{
  "dataset": "Sentinel-2 satellite tiles (TerraMesh)",
  "translate": 0.12,
  "activation": "mish",
  "blocks_per_level": 1,
  "beta1": 0.95,
  "adamw_lr_other_params": 0.0018
}
Rows from block 4, named by matrix and row number. Rows with one number belong to one channel. Each number is 128 + 24 x the weight over the matrix's rms, rounded and kept within 0 to 255. All counts start at 0.
# convs0: first 3x3 conv (model.mid.1.convs.0.weight, 128x128x3x3), inputs 11-21, a 3x3 kernel for each
# convs1: second 3x3 conv (model.mid.1.convs.1.weight, 128x128x3x3, transposed), outputs 11-21, a 3x3 kernel for each
convs0.76 [133 120 106 150 164 141 117 127 133 136 146 110 119 159 125  81 125 127 152 125 136 137 127 108 134 108 126 114 121 121 133 188 181 110 185 166 113 134 110 113 112 113 145 162 134 125 152 131 109 151 161 104 171 129 158 182 159 133 147 133 127 136  85 162 153 142 138 115 112 137  96 110 126 129 119 123 175 193 125 160 186 142 149 145 113 127 121 116 108 101 103 129 111 143 132 118 136 124 117]
convs0.77 [113 137 123  92 128 134  93 157 155 146 117 163  98 135 173 136 157 158 113 109 109  91 102 122 124 161 161 140 161 142 124 166 140 128 155 129 113 118 104 159 143 154 130 149 159 156 150 118 191 154 105 175 158 105 101 158 109 107 149 111  84 107 109 120 108 157 147 121 119 124 138 134 142 120 124 136 123 133 155 145 123 147 144 128 139 107 125 123 136 120 116 125 136 117 121 104 120 109  79]
convs0.78 [138 143 159 102  95 114 136 153 132 139 125 107 151 121 121 173 198 186 146 145  89 161 138 122 137 132 152 126  90  97 143 131 112 136 175 168 132 155 109 113 104 100 113 130 146 162 154 111 184 158 120 130 143 127 124 150 172 149 177 144 143 180 169 123 142 142 139 120 152 102  91  87 160 143 141 176 136 143 144 133 115  89  87  80 150 139  96 108 133 101 104 120  92 110 147 101 174 203 188]
convs0.79 [113 109 110 124 120 142 179 151 134 163 194 174 110 114 118 130  61 106 121 159 111 112 100  86 116 147 137 123 146 116 143  99 104 134 122 102  83  46  35 139 119 115 157 192 119 122 177 157 166 144 147 129  93 114 121 126 110 150 109  98 125 144 111 140  98 142 142 128 158 126  99 186 119 120 139 114 131 126 143 150 143 135 132 129 154 115 130 153 147 155 107 153 149 133 132  93 144 131 124]
convs0.80 [151 145 138 124 194 152 125 130 103 147 125 135 186 148 102 155 163  85 144 116 144 153 121 100 141 112 117 135 141 116 154 129 108 126 122 116 176 121 110 208 116  83 158 123  85 108 151 159  91 159 177 123 217 137 160 155 129 142  81 114 126  88 137 132 120 106 123  93 151 143 132 196 107 137 123 114 134 135 114 136 152 127  84 112 145  87 153 136 134 144 152 128 145 145 135 102 174 126 107]
convs0.81 [ 98  99 138 121 161 145 166 185 175 136 144 115 112 123 128 126 126 125 109 115 139 143 133 136 148 145 106 143 189 155 144 135 125 146  89 101  83 119 117  93 105 107 130 138 107 103 153 133 134 156 156 135 122 117 169 224 144 128 178 122 128 166 100 151 125 103 142 121  89  81 110 123 120 124 128 111 124 129 131 132 160 147 188 112 122 146 115 110 114  93 115 147 132 126 140 125 128 127 136]
convs0.82 [140  99 118 136 107 126 137 120 150 125 108 150 100 133 193 105 140 173  94 162 140 126 153 158 141 142 137 111 137 158 112 158 184 106 131 153 114 153 133 143 140 121 139 126 143 124 126 148 125 137 137 133 153 119 125 124 120 114 147 138 124 127 157 143 129 136 145 108 103 132 141 141 138 117 117 150 134 141 156 137 126 120  93 142 121 112 124 136 139 111 123 144 150 127 156 148 120 151 140]
convs0.83 [133 135  90  97 124  50 113 136  83 174 181 144 166 102  81 150 114 135 105 143 147 108 156 153 149 167 174 115 110 114 129 128 139 137 133 155 134 131 147 158 128 119 135 158 119 116 136 160 138 148 141 119 104 110 123 113 146 136 116 152 151 143 125 168 137 124 165 108 124 145  90 143 141 140 100 127 147 113 130 149 117 144 137 101 196 171 107 151 120 118 152 136 135 130  77  94 122  94 115]
convs0.84 [112 119 174 105 124 141 137 149 148 102  93 106 107 104 126 111 104  99 141 129 129 105 120 103 101 118 126 130 147 101 115 161 134 134 126 144 121 153 169  75  83 131  95  69 108 126 101 102 167 183 134 172 196 158 142 160 159 158 146 128 122 131 122 133 124 145 118 117 123 115 114 117 136 142 137 109 107 111 102  92 133 117 130 124 129 122 116 131 135 112 151 133 138 130 134 119 154 170 151]
convs0.85 [116 136 141 121  97  92 137 162 148 123 109  93 122 126 102 108 117 126 117 123 107 131 141 133 115 108 131 130 107 137 128 144 129 164 199 171 126 104 120 132 134 144 116 142 171 109  98  95 152 117 116 150 168 133 137  89 113 114 121 120 112 113 114 123 147 135 129 111 130 129 111 137  97 104 105 160 175 148 151 197 163 159 168 131 134 145 145 126 140 136 112  98 119 125 130 108 144 137 133]
convs0.86 [123 123 131 130 142 125 135 122 145 126 119 118 128 134 120 116 145 131 132 124 135 112 128 133 120 118 117 117 139 163 126 170 185 147 171 164 124 108 111 123 126 120 124 137 111 144 129 129 130 142 152 146 169 162 129 126 118 118 107  98 129 128 117 145 132 114 139 120 121 124 120 138 114 163 173 119 169 165 127 147 140 155 138 134 129 101 120 122 102 118 121 132 127 120 112 105 136 109 113]
convs0.87 [125 179 146 179 154 135 127 130 121  65 117 113 118 128  76  75  94 102 121 120  95 137 147 147 115 143 148 123 131 129 142 146 146 116 127 111 127 134 157 131 150 171 140 143 135  97 119  71 146 146  90 117 122  42 111 108 148 103  81  98 123 143 110 155 133 119 134 130  81 143 140 139  84 111 118 115 170 182 127 176 154 103 134 120 114 114 104 159 156 114 130 114 103 143 102 126 125 134 137]
convs0.88 [126  99 105 141 107 111 136 104 140 155 191 151 143 165 174 134 182 208 136 154 154 151 148 171 155 138 146 142 139 150 115 122 148 142 142 156 124 111 122 129 148 156 117 154 108 126 116 122 169 141 120 152 157 119 131 142 135 102 129 143 116 134 135 154 136 121 138 125 140 125 111 113 134 133 139 126 153 151 125 145 144 106 103  94 124  91  94 105 101  66 118 143 102 128 130 121 123 132 132]
convs0.89 [ 88 129 142 124 157 116  96 125 142  95 139 135 120 153 107 127 104 107 149 155 125 133 126 153 137 137 154 135 164 150 153 186 141 121 158 137 147 140 110 158 125 142 143 129 146 140 151 125 122 116 153 101  89 102 138 127 135 157  91 137 139 105 131 130 121 125 130 111 123 126 106 107 112 102 120 134 154 163 128 125 112 146 106 118 113  82 102 143 138 106 136 149 134 164 149 125 178 113 156]
convs0.90 [140 138 152 134 125 141 144 107 152 122 142 148 145 129 163 166 164 154 147 141 155 164 160 143 156 160 159 133 133 141 154 145 145 130 152 144 140 164 100 126 119 116 151 123 112 126 118 122 133 130 152 135 154 138 130 118  72 146 122  94 168 124 120 120 157 120 111 133 108 122 146 116 126 126 122 122 132 128 137 147 156 141 137 130 136 131 153 106  95 136 151 124 133 112  99 123 139 114 115]
convs0.91 [ 94 106  99 113 116 160 140 133  87 156 152 144 123 105 159 122 158 142 122 112 101 133 123 136 111 120 109 112 128 127 136 112 108 143 141 101 158 149 113 169 133 134 107 133 141 134 109 155 131 188 155 116 137 120 115 105 144 121 122 136 115 130 106 135 133 137 126 111 133 129 124 125 131 160 146 134 134 155 150 115 125 116 148 168 107 101 106 136 134 165 133 124 157 128 146 183 117 143 152]
convs1.76 [111  92 102 105 115 132  89 113 110 107 125 139 130  93 146 125  97 114 105  95 127  82 107 128 101  94 108 170 132 108 131 117 117 123  96 102  94  83  92 133  85 101 116 110 140  78  56 143 121 137 131 151 142 123 126 127 123 125 126 119 140  98 135 122 181 139 165 188 104 109  86  66 180 172 146 141 153 117 107 104  92 136 147 151 176 134 129 117 107 114 124 133 111 161 123  90 122 128 138]
convs1.77 [148 123 174 124 140 169 129 145 155 132 106 147  75 122 181 131 125 143 122 148 146  85 115 139 115 120 139 141 129 163 115 103 164 154  87 136 136 127 137 140 138 122 129 149 149 142 113 125 145 118 122 113 168 157 120 134 141  90 106 182 123  81 101 131 127 120 154 174 100 148 174 150 154 157 145 170 152 106 149 167 133 101 133 115  74 115 120 109 106 116 159 144 159 125  96 115 143 105 156]
convs1.78 [152 138 122 178 153 131 101  73  89 123  94 127 165 123 132 151 123 178 126 124 135 106  99 126 158 158 126 125 119 134 123 102 122 139 150 151 112  89 109 119  98 133 139 103 134 105  96 110 135 161 127 142 156 136  88 119  97  88  71  90  95 134 131 136 129 153 118 124 149 156 143 134 135  80 120 140 117 117 134 124 127 100  65 104 132 127 141 113 161 148  99  72  79 115  75 134 155 147 154]
convs1.79 [132 129 127 213 149 148 134 102 106 136 164 132 144 136  98 101  97  89 131 113 170 112 148 109  92  96 107 128  92 120 133 150 136 155 104 123 164 127 117 131 158 121 117 127 121 124 166 109 120 114 134 134 104 118 120 121 145 152 138 103 109 109  93 116 124 130 118 135 156  96 114 127 133 131 108 158 166 123 134 127  96 150 164 131 149 154 126 109  90  95 154 128 127 152 140 152 115 128 136]
convs1.80 [154 158 120 143 137  72  96 105  39 128 108 106 130 146  89 123 125  86 144 140  92 174 150 117 137 128 104 164 142  83 168 148  92 134 101 121 163 127  71 182 143  45 157 109  26 121  90 102 104 132 119 108 143 124 159 141  98 141 111  97 142 140 136 125 140 129 115  96 123 109 109 142 110 138 132 133 155 152 119 134 144 113 142 148 121 123 118 138 140 124 157 126 133 171 128 116 153 147 146]
convs1.81 [ 93 139 113 128 151 122 152 139 139 121 160 140 138 109 109 112  95 119 122 138 108 120  97  95 107 125 121 184 192 114 176 143 103  82  60 102 112 134 115 102 117 120 138 129 125 132 138 136 128 163 150 106 134 138 191 205 181 138 129 130 106  63  99 155 137 122 128 141  99 102 125 136 126 151 112 113 136 119 151 171 151 145 163 154 126 133 109 132  83 103 136 192 150 114 108 130 107  83 119]
convs1.82 [126 113 127 122 103 109  90 106 130  98 100 117  70  75 154  85 108 142 120 101 128 136 102 124 143 114 160  86 126 150  93 107 188  86 118 153 138 127 144 128  98 131 126 128 166 113 123 165 102 141 128 112 139  97  94 118 121 148 140 155 117 111 121 131 133 114 161 120 145 116 114 142 133 155 142 139 154 118 138 152  98 127 148 168 149 175 173 153 173 113  42 125 115  88 151 147  90 116 128]
convs1.83 [150 142 116 126 131 117 118 106 132 174 179 111 121 134  67 133 114 119 124 126 141  73 143 137 150 140 145 129  93 110 118 109 105 161 149 164 144 155 118 147 117 139 116 132 116 130 159 155 136 136 153 137 136 133 154 123  99 152 138  85 128 131 132  82 122 161  89 127 155 129 162 174 134 105 111 137  82 112 142 144 121 139 152 133 109 125 108 105 141 124 146 123  97 122 128 100 114 104 130]
convs1.84 [ 86  66 118 128 106 101 121 101 114  82 107 151 140 134 132 139  90 118 152 131 131 125 155 139 118 120 122 118 126  98 124 133 112 153 158 127 105 118 138 114 153 147  94 130 116 108  85 115 104 113 159 165 185 190 161 149 138 140 156  97 171 150 143  88  98 117 129 146 129 122 141 126 129 134 137 120 102 101  99  84 102 102  84 116 126  94 138 126 112 117 154 149 121 143 143 115 135 111 136]
convs1.85 [123 162 134 123 151 114 164 152 132 116  97 128 147 109 124 153 133 129  95  83 119 135 121 134 149 147 136 114 121 109 147 130 129 134 152 124 116 132 143 142 130 141 134 144 121 107  73  97 130 138 111 104 132 110 103  85  73 138 137 131 103 116 112 152 119 151 126 145 134 141 126  90 156 172  98 145 146 123 118 112 129 134 122 106 143 169 119 131 109  80 117 121 131 135 130 145 143 127 145]
convs1.86 [130 180 146 108 126 128 131 132 147 104 120 113 106 127 125 103 132 133 124 122 116  87  95 132  89 111 150 107 110 135 106 128 128 131 122 127 115 111  88 140 140 123 133 133 126  70  59 112 103 121 139 146 152 131 123 112 107 152 147 125 154 135 122 107 123 143 137 148 145 155 145 119 177 156 134 168 155 118 123 117 109 128 111 146 165 142 137 159 134 125 115 143 116 151 151 132 142 145 123]
convs1.87 [127 138 168 133 122 116  87  85  84 123 136 147 149 140 114 134 106 117 142 106 111 131 155 139 154 165 153 183 125  86 159 113  98 157  99  99 126 147 166  99 116 160 124 153 157 139 133 117 124 122 119 108 115 132 157 146  84 143 133 124 172 154 127  94 114 101 117 141 185 101 115 160 133 146 130 164 159 122 117 142 132 103  56  74 132 121  85 152 152 139 137 117 140  92 125 157 124 141 128]
convs1.88 [151 125  77 169 161 110 138 131  89 135 121 174 155 149 160 146 127 163 189 147 137 159 144 123 128 128 108 117 179 164  68 145 182  81 105 150 148 104 134 117  92 124 140 126 119 145 151 130 138 122 105 137 140 134 106 122 144 109 151 144 141 155 127 140 148 176 136 125 166  95 109 156 128 114 174 130 128 140 134 119 134 160 149 146 125 135 148 119  87 131 104 105  94  94 113 132 149 128 144]
convs1.89 [125 163 148 154 205 179  83 136 127 162 133 154 104 120 130  83  97 117 140 149  97 120 150  97 138 133 112 138 143 156 152 102 130 123  94 135 117 150 132 135 148 127 164 153 141 134 143  99 128 126 125 130 178 125 154 149 145 115 129 147 116 138 140 118 111 101 126 130 156 101 118 127  93 125 121  99 108 135  86 123 155 107 124 144 110 116 151 108  89 118 151 170 123 181 128 124 179 116 124]
convs1.90 [119 116 141 130 153 145 143 144 125 123 116 114 100 119 117 148 115 155 126 126 127 132 129 119 145 118 120 111 123 129  80 122 105  88  97 114 122 109  98 117 109 102 140 116 109 128 101 112 128 133 100 125 140 133 128 142 123 141 128 108 137 147 143 133 124 124 117  97 126 127 112 140  95 105 116 129 143 144 132 137 107 166 147 146 165 175 142 130 156 131 125 144 133 114 123 112 111 100 111]
convs1.91 [117 103 138 114 132 187 107 126 166 150 137 148 138 159 160 151 105 122 147 131  91 134 123  83 129 126 116 126 124 134 104 123 146 128 168 157 142  96 123 151 100 125 138 101 137 140 139 120 154  72  70 148 107 135 125 114 135  83 128 170 112 146 135 157 119  97 142 130 109 144 131 122 133 126 150  73  76 135  99  85 128 137 139 139 128 107 131 137 126 148 102 126 165 114 148 179 122 123 137]