Weights of a small image denoising model.
Model: 3.07M parameters, 40-pixel images, arch unet, norm batchnorm, activation mish, widths [64, 128, 128, 128].
Training: soap at rate 0.0032, 10600 steps.
Data: trained on Sentinel-2 satellite tiles (TerraMesh), 145000 training examples, 14.0 epochs.
Rows from block 4 of a small image denoising model, named by matrix and row number. Rows with one number belong to one channel. Each number is 500 + 50 x the weight over its row's rms, rounded and kept within 0 to 999. All counts start at 0. Numbers have three digits each.
After each channel's rows are labels from the 100 images, of 14976, where the channel reaches its highest value: "lies over" is the class under the peak. Only what is clearly more common there than usual is listed. The data: Sentinel-2 satellite tiles (TerraMesh). In brackets: how many of the 100, against the usual share in percent.
# convs0: first 3x3 conv (model.mid.1.convs.0.weight, 128x128x3x3, each kernel summed), inputs 64-127
# convs1: second 3x3 conv (model.mid.1.convs.1.weight, 128x128x3x3, transposed, each kernel summed), outputs 64-127

convs0.105:482520529462495466604538503567454489563437445488560582521611468427497544464462506436509547462454503536485451525489436474499547483512464424521503475471452502609542446536473486501578384518530503
convs1.105:502513434504535475560539560514562484499419522541522465539588501392477535437477587537559565453457605496498633568527520520557513442561550514519440481426535535554508424427556492473521410484564482
lies over: snow or ice (76 vs 14)

convs0.84:568559529478535570520524470456511504564510542482554572432534445415501480460559477434505555548485476475418507530569530450526510502432472498544496587497532479518581485463444472430488449406452563
convs1.84:514529427431507562548565523507558436506491548513471572527474448492558460518528462468478533523511447572483475460520519527468545443536427523557485566477518565602518492502416478579534513446499491
lies over: crops (46 vs 17.7)

convs0.34:498435456515471632509466499490480448556540498538546479447557581430529523483494490520464576455554460457493530391449453514569552466436513614520555566527523545412470470486505457458510484492525517
convs1.34:628476504479522571463514559523485543466575493500462513479527502461456512600459538410554478461518565495514455495486352478462526513524459502473461492520482523593458527479603476535518408407509464
lies over: clouds (39 vs 2.7)

convs0.74:512519489526447414480471557480397492479507469516473570539527528481528494448470471500477490580495528504541483379515500502502552477551551543504466594571542507541500470521525544546589476506431531
convs1.74:407532553538585511557483533518494508552528452535434552517500453550461432539552555502480479515573488482478448520462492597472487526531553527491506574540460527547494523454543560540469500407484502
lies over: snow or ice (55 vs 14)

convs0.55:578440416560453552439465425391483386547481453502493402544497446585433558432543471477537447471487484535486575431538455489557496436442555507519379535498490487504462554474493568467551482429473519
convs1.55:500436511487502503502559586551464587488496467480493437526491525594473461531558450542489425548527524544491610548471498504511486504540552417505506501557415507511469550441468563447510542403360579
lies over: clouds (48 vs 2.7)

convs0.117:520512498466548496459476492441461476506549478516481516450626531470548513442489593420487502548500551425502515496543417421537536515530434561493554534576594505520542550544487456453505549577506505
convs1.117:514481444496541556405486451591540515487470523507476477537455527496457550466421513451586565417525577471549460562502529486528626498434440552566581490518601551449598479521552518463471480557565448
lies over: snow or ice (49 vs 14)

convs0.27:482478545491585510476501531516496502514435516532424523340529598461482509528452518445456483470555444421570463525440578536531508441505494566475498455570643490514563481453473512437538425615593508
convs1.27:470526433559497438514401491509558425515501588534506584557473504441568506514490517530533504456520572460563457542459503522472473499569486567526469468479528528473456420384488398484550428559623599
lies over: snow or ice (54 vs 14)