{
  "translate": 0.12,
  "color_jitter": 0.2,
  "task": "denoising",
  "activation": "mish",
  "upsampling": "nearest_conv",
  "lr": 0.0032,
  "one_sided": false,
  "ema_decay": 0.999,
  "epochs": 14.0,
  "lr_schedule": "poly",
  "final_lr_fraction": 0.01
}
Rows from block 2 of a small image denoising model, named by matrix and row number. Rows with one number belong to one channel. Each number is 128 + 24 x the weight over its row's rms, rounded and kept within 0 to 255. All counts start at 0. Numbers have three digits each.
After each channel's rows are labels from the 100 images, of 14976, where the channel reaches its highest value: "responds to" is what is common among them. Only what is clearly more common there than usual is listed. The data: Sentinel-2 satellite tiles (TerraMesh).
# convs0: first 3x3 conv (model.enc.2.0.convs.0.weight, 128x128x3x3, each kernel summed), inputs 0-63
# convs1: second 3x3 conv (model.enc.2.0.convs.1.weight, 128x128x3x3, transposed, each kernel summed), outputs 0-63

convs0.80:108084104105134143186146128145110091108103127112148143143115092100087163110113119126109163101157113153131126136168137158096125176093089097144113141110135125093156121122139098096147047116122147
convs1.80:118144136160077098142139126142132100155122111151122115106158170124168123150134134083093110146152104123146152164070124149105083113130148100084135090156145112142118153112135162140126161098131153
responds to: crops; main land cover: crops

convs0.64:150105035134127131061103117131133113121088110121142129116132120117152146122144116100071129131133129113119138115139133154117129138114104116146131137144174126098097118122130142141138150108095133
convs1.64:157117076128105130150092156156119127155141161124116074138133114132132108175122120119128125144117158133097122140111111117125115108107134106126136142127140132168133108155111149109149108149125089
responds to: snow or ice; main land cover: snow or ice

convs0.62:118110169030117146090114124141124115115101148121121135120138121117138135105154159103131146053115106148162133116142100149104132154133126186122116145142137160129116125105143140122196107133083096
convs1.62:112128102126155095159102138092137169144109154117142118126126110128119099150123128116135137094178113116166115113112130152082140126126142151101128140139108124139123146158132114136116116097148143
responds to: clouds

convs0.16:114124092149181116111116104160138158107140135118138106137102156129109113142140140129158129174120153130101101116098120078118134111167109069102073117132142130133105145109161175179140133123098112
convs1.16:129145146101121116143124140089132100128093146083153151141126138088089103135138135141114146126126113156130140123128117114149132139108116168212138152146101136112146108162135148102126114126099145
responds to: snow or ice; main land cover: snow or ice

convs0.39:126105120081142154065135115132136094137100155137124139147073158100137117132122122136082136117138140151139145150111149141140161148105148140144119148132149131173059128120136132122139113125120153
convs1.39:111130176148110069194133131157122089085133079129164150117130141080145122155174124165092118152096111125116124143144138058123142126145138147140114112126128123136109169116123128154142118150103104
responds to: main land cover: water; clouds

convs0.99:123138138134142124087123152118150146140144125114153110136139154183116112123140086124143135147144139122128107120124125092109130142095045143083101053133105121143098116130176167157191101124127090
convs1.99:135125121106112157080154101130117099133139117116153185069153172105123132143108129114146169134130110136127104122138115102143109120119049150151127074120123114102136163118133123120128132109126115
responds to: snow or ice

convs0.21:141109142113139134147127143166144072154116119148106146130107144143146148094116099113159131095065135108100138138133111081093124098109089084121148135170092115158126131106142052162161105121131113
convs1.21:121121158136087115096141137083114127146123139123044142160070132136116132120129120131120100085176137094158128111093117149116125132126127123120111115120138113120089127124101105120087147110142114
responds to: crops; built area; main land cover: crops

convs0.75:115129100103163118153122151109118141103148094156132078148105177088135128127172144094103102099108139138137110129097140125084129164115150159142155150164137089122111107118125138139162112139110098
convs1.75:118124147113143129093095150104141090088128141144130154092161082141118127133108130144118146111145137141097132108158125116125112149144125134122157083117155174159134186128072118143106127137122112
responds to: snow or ice; main land cover: snow or ice

convs0.23:144118144129119121138128099129163077125114117138115164158096099077123122113125186127107104134098145122130139126113132167093131112168103124142133174160125102120145113073103156120134125087116145
convs1.23:120116105076125115094139150149050108119129103130138147098168157104140142157135144150141150121148109119123110104144082089123090139163110122101134108104127138137138134141109111128118104135128083
responds to: flooded vegetation

convs0.20:111138142140153100117123095134125127131117118151141162131101155155140086124142118125132165122099146114118113114076126144134085149170119152129155121168143128130164123103135159127129112135117135
convs1.20:147110150125119127147165153130143110121134119092157178131180095126127175128075123165139161109129118117144131136122123112116148097141117129072137144142147161143114113146128144121137133155158151
responds to: water; main land cover: crops; main land cover: water

convs0.9:125127129081189126087086131155137142122138143110103040128122136066123169140118131128143145138129133141118129126141129134071142115100098115114176149155118116122103117110128102117128114129107118
convs1.9:070143089145148081158104143080126134108130114143110120091098129091115106120160132097153114173128090101094132134118124122106123142136138131145105089129141066102124097086138124138139158102151137
responds to: built area

convs0.109:157132095134129142113091126150150123153114124134141103145057147132150110129137144144116181110139133147147088117101128115076099130128092136127103098191121088101102126151094110126160111080125114
convs1.109:092129123127151156116080114135094077109145146130128133091150124127128142102112141118106138145137141112137125104144125105149165136117154115090079134111168120185135123152141138148132118211107105
responds to: water; main land cover: water

convs0.49:143145096127124105120106125129105147105111093139118119093144125082096105181127109085112120131110126096117140139174150118129081137151086123101155126143128117120129120115187098123143136196131130
convs1.49:101113075119091112154078117155107110120146136135120142110139145119111153119128102130075131136143143126140103106119133124166143127159169109141098132127158130182130108147113132146123103202093117
responds to: water; main land cover: water; flooded vegetation

convs0.119:091114096128085119128156131141116108100143168105107160121097139131117148078144134159042136141139119146142106108125136125098130134135149134134094128139156109078138136088136172117109115101129145
convs1.119:139120167137147152134158140112135124135147102106126153135144129133149124161093151145139125120125122120143134134120116133088133120130112138124116149121131098106134119148134111128145124100132080
responds to: snow or ice; main land cover: snow or ice

convs0.54:147137125134170114121151159107120125107132149092136090140149128168089139123172088121173142119132128104115147105122146105128146128133111116106166112134123143214146147150122145169143139123075095
convs1.54:137126092122104161140129124139122166161131148102114090170124124174173116150126094107114109131142117106108106111123126154119157150154113172135112099113160149113105107127143153135147088132130127
responds to: clouds

convs0.63:127110082115091133167121131129125124103127145160145193159107122129153133046123167124069139095128116130135123129141149138118127154156145128124091091112131103150111116111170148129109136099116152
convs1.63:131120105109145070096149151094107152115123085153113129131135134083116135156134157125196120104101144134145115135121112110080112129146143113126167140124150105126121107178086131170129106031121110
responds to: snow or ice; main land cover: snow or ice; main land cover: water

convs0.115:133167122092101117166118117116147102120077142120110140149144138142136133111161153129176125058125111139086152119132152130129170125126134151147123162137160139136139091136209132123147127113103070
convs1.115:184161124108144149095117107204164115158084115082133136144095187102144124117067152185117134108153145119103142104126104137161142135125123168127133132130159145166113155120097128150117142080112166
responds to: water; main land cover: water; clouds

convs0.47:120100114090130098107114139089098121097112134144122148097151110138153150128158148098110130124125127102155140163136133109095132136106140160122124123149153171038090102107157127099159166119103143
convs1.47:138139120151114112146137121128100139121125128157156117132113134123110156121136125143148112108115168137137137151139133122126147111141170146142137165137172074164133133148117167105200146169136119
responds to: snow or ice; main land cover: snow or ice

convs0.36:113101130156146107149108145116119097130115115123130133119088124142151118161148126111127148106064142114124123100112030082136145066122097126120121113152128133088154149120143104148152146180134136
convs1.36:094132112124142123083109147099111133101164133128100146141175096143112101109085129155138150119086111085113143120139107117146144183131149130107131154121121131135103088086116121158154101122149123
responds to: crops; built area; main land cover: crops

convs0.43:117084120120097114141112107153117105136113099147162112148119101153107196105077137141133168125126133134120140123174126148066122151095075084111104136123129127136147118092152131116141111140153114
convs1.43:109120113087105142116135146101081124135103111135120120132160161100153101187129131097117041111098130135132107140131184101117137138157150088140124124125137114110061161105121129130148117060106114
responds to: crops; main land cover: crops

convs0.57:110127140127131157182126126110166133149124125118176118122118120121128136176104135114133116141077113114131123122155128145166116160116085104095150135116146111154077126095150174139111101119095140
convs1.57:166113116127101064121138134117153138147140134134130139119152109131188131164110158132104117140114143116123121123140107053105116128130079129114119173100147169154057108135121124126102102141115073
responds to: snow or ice; main land cover: snow or ice

convs0.7:132088157099115147127154149134123089122111156150112167176134100144141139145114101120111132069140117125104139128155117116163139148133075134100117141132119136121140108104146117139144119124106078
convs1.7:141132127124121113171099098066105174143084135116126153154161112109112088103099107157159109077139134121113148117107131144171094139144136136139093152139098171145125104143100121126134114136152147
responds to: snow or ice; main land cover: snow or ice

convs0.37:121118155114149134086115128172121088129171104080090091124128139127117154169113139171147150157150141166139170099114176133113134131173114095144104111124153106141108131145127092151139124104138105
convs1.37:163105094131128124135116101139129108124105129143121174137127156079149144118131136089137150140136131143149149150152138169152120118133119117133117147141120143115142154137114178100144140120107124
responds to: snow or ice; main land cover: snow or ice

convs0.111:137139106122144119139135125095084133112079159143177130101117125119160087159120149117114171110158120103121123131114143163132131168133150135142084161100157099117123113139117130135143127166112115
convs1.111:099181139115089076104124129119139127158136126098095117132138134112133133123072110144121112096145128099150134156110155132101087119116118124120139120115129103107088116183171144123132107117153118
responds to: snow or ice; main land cover: water

convs0.91:122110124118101133171102139118127105137108141131111117092114153161165150119133113129163125164146115139133153152136128087080155124135112138136103100142116132056144108129159108134118109116126162
convs1.91:117123122150143163137069127110148146146106104134114141132146140126139159115151118143141110190132091094139141101122132132140145146116155108156128132153143115120120130107136134122154081140171110
responds to: crops; main land cover: crops

convs0.4:132167110138129143051141112148137133087138120140131118130117137096114133098136128112018107121105123165126137129132194139115143155124136141156136113133119121138056151132137130137097120122121147
convs1.4:140081160147121130143137128176129129124145151120103131139126159172198160139126139114148062147140120132118167160123151143103150094129129067114134130129147136110065149106138147104136146093170141
responds to: water; main land cover: water

convs0.122:107109113157113113084096145142150118138152169140144084076141116105106106075132124165085119137134148108103162137070153142089160124158132155141134129147140119075119088110125116143140135128099126
convs1.122:136173145142102113151134101145149115112112137121127092108088104112108076085112142117142198140180185117145111065131088112139135167098121171124119115109129117132123115144199146110107134131117104
responds to: snow or ice; main land cover: snow or ice

convs0.44:104140167101116131145087138060137094135157157132123195109137105157133118111113161122144132090124120129115099138159149132090132115145130145113116145108098114104151072106142141117152068113136106
convs1.44:152129127119141154101127141173153102137126131113093112132129135105147096123127068064093124154145069104111104106113120156099154125150123119129141114120140122130073164134145121128079136129118135
responds to: clouds; snow or ice

convs0.51:149156190090132147116101118121135129126102144147125134150136143098144111104131129113141132132137120137112129121123134138099140165089147191126141123080149081139056167147140079144152100113113127
convs1.51:126116143055121127142177138150130119137092130107160123108139106130111228131161120165127143112153116143151140103115144136160105120163135126148124127075133173114125134129144130140135117143178121
responds to: water; main land cover: water

convs0.6:117145079114119141040116126152135114132130155126125075129140144139135132113135097135096132141153140126166147102159114099149134129132106130131132073117137089137114068093128136141137168149125120
convs1.6:147124133138103149168123132124149163129125113148143069122091102188101138124128099131144122145087108144143115137119138151191141135124127122136150127133135156114157108094151140112151155158138139
responds to: snow or ice; main land cover: snow or ice

convs0.125:136091137141144158169119115156106083115134147130127103142108123119135155125127148132167110108097125165139144137154108101113153170143080135154158200105145137125110122100137095125124116140118124
convs1.125:108097123100095133091133129103115097142131111123138160074148147079156133150099116164115102131100090138129162140127084149111135114136115113132069124119142111087117142116115125134170130126139123
responds to: crops

convs0.97:175153111129136128091111121148113110133125117148161106107114188096142094159147108105122110131133150151106115144105096107071119155132094137102101145159165130127122123126098090101155130165168111
convs1.97:116096134122154154155141121139108147118134135096155122122120108152125148101135142177152110159177137122106119142090118118157154109166155089131094099118144184138129122133119153109131148107166096
responds to: water

convs0.92:149141091100133105112125159130147081108088119142145150101063159123070125161126121114163147149144112109125140138154140102098148138126107120125052166136121165104166127114171085139132082108122109
convs1.92:124144147124114108138107106149146136139108162104103124109117092123122135095146122159078142151112150128095151113153153100173143126128149136154098133140130108181105117142144118109163080181100112
responds to: crops; main land cover: crops

convs0.56:139131109115126147067126138123138114121136151146110115139131162070146125111139126127101112086115121145109131153118127157137144170138158153100121137139141114111060148110146118119133138083100121
convs1.56:129106112165106131178111129078116139111124135102142123120123134086151164122123105106156145119117121141135130099117120144109132137123075122145090139118147130091073102158112120161104142123146152
responds to: water; main land cover: water

convs0.105:206119101159127115124140116140123125123135137160145166144143156114129141178121141116101096165152167119087150136130123162134132130174143094131177130139113140117210124130148136110095123171147115
convs1.105:101108134089111107101141076128095122151097103126156135097133127099125106101107145144157126106108126110155119121107105128127148123162111120134108142115132136080107104110108108096161142086115123
responds to: main land cover: water

convs0.104:161131154114121147113153173102120133114134118124153156117118134133132126116129141107121151129149146128132115119114142192087115140099182120130101144135117101139161138158117089110122117150133124
convs1.104:183101153043152143120148122127083145134116118094164143125131142127105149149130124135154155121139134138136116109116079146156131112165156106137107117053140186097129126099130138113123106110129118
responds to: snow or ice; main land cover: water; main land cover: snow or ice

convs0.31:091152067106158120102137118118141141099149126132119064141098125058145106076129081145084133113131121127115142105120158133153154138157114112154157121146124075220063130149159107125144131128117127
convs1.31:082112071151109125132103138234141169125132088150125109142135139108116135119138102128152132097133120124124103103137129121090154136147140101110173134120125046094097132118097121132132146118121178
responds to: water; main land cover: water

convs0.52:118133145075131123104126148125124139156117148128109102154098115139153133089095107123113091057119126117139144102145136148157160103139141150126128147133136109179094080138169126155139134088121064
convs1.52:104118093134150120108089116086126186130122094151129120099129151105084161146091108141101113110103125148112114090103107117163094118123112107135148133133076088123136174150087119108129130155148150
responds to: main land cover: water

convs0.50:119179143143156123115132131100118105111119107124102180128135171141112128138116124129132151130116136114160148123144133156150116016123126124108132126077134143119115131120124109135125144127141132
convs1.50:102191167136112139122162119149114119124126100124137101120121129130166155131126164082114121154156146115105151125141217122104121041119136147137102157137172133113166154114126183113102137119093123
responds to: water; main land cover: water; snow or ice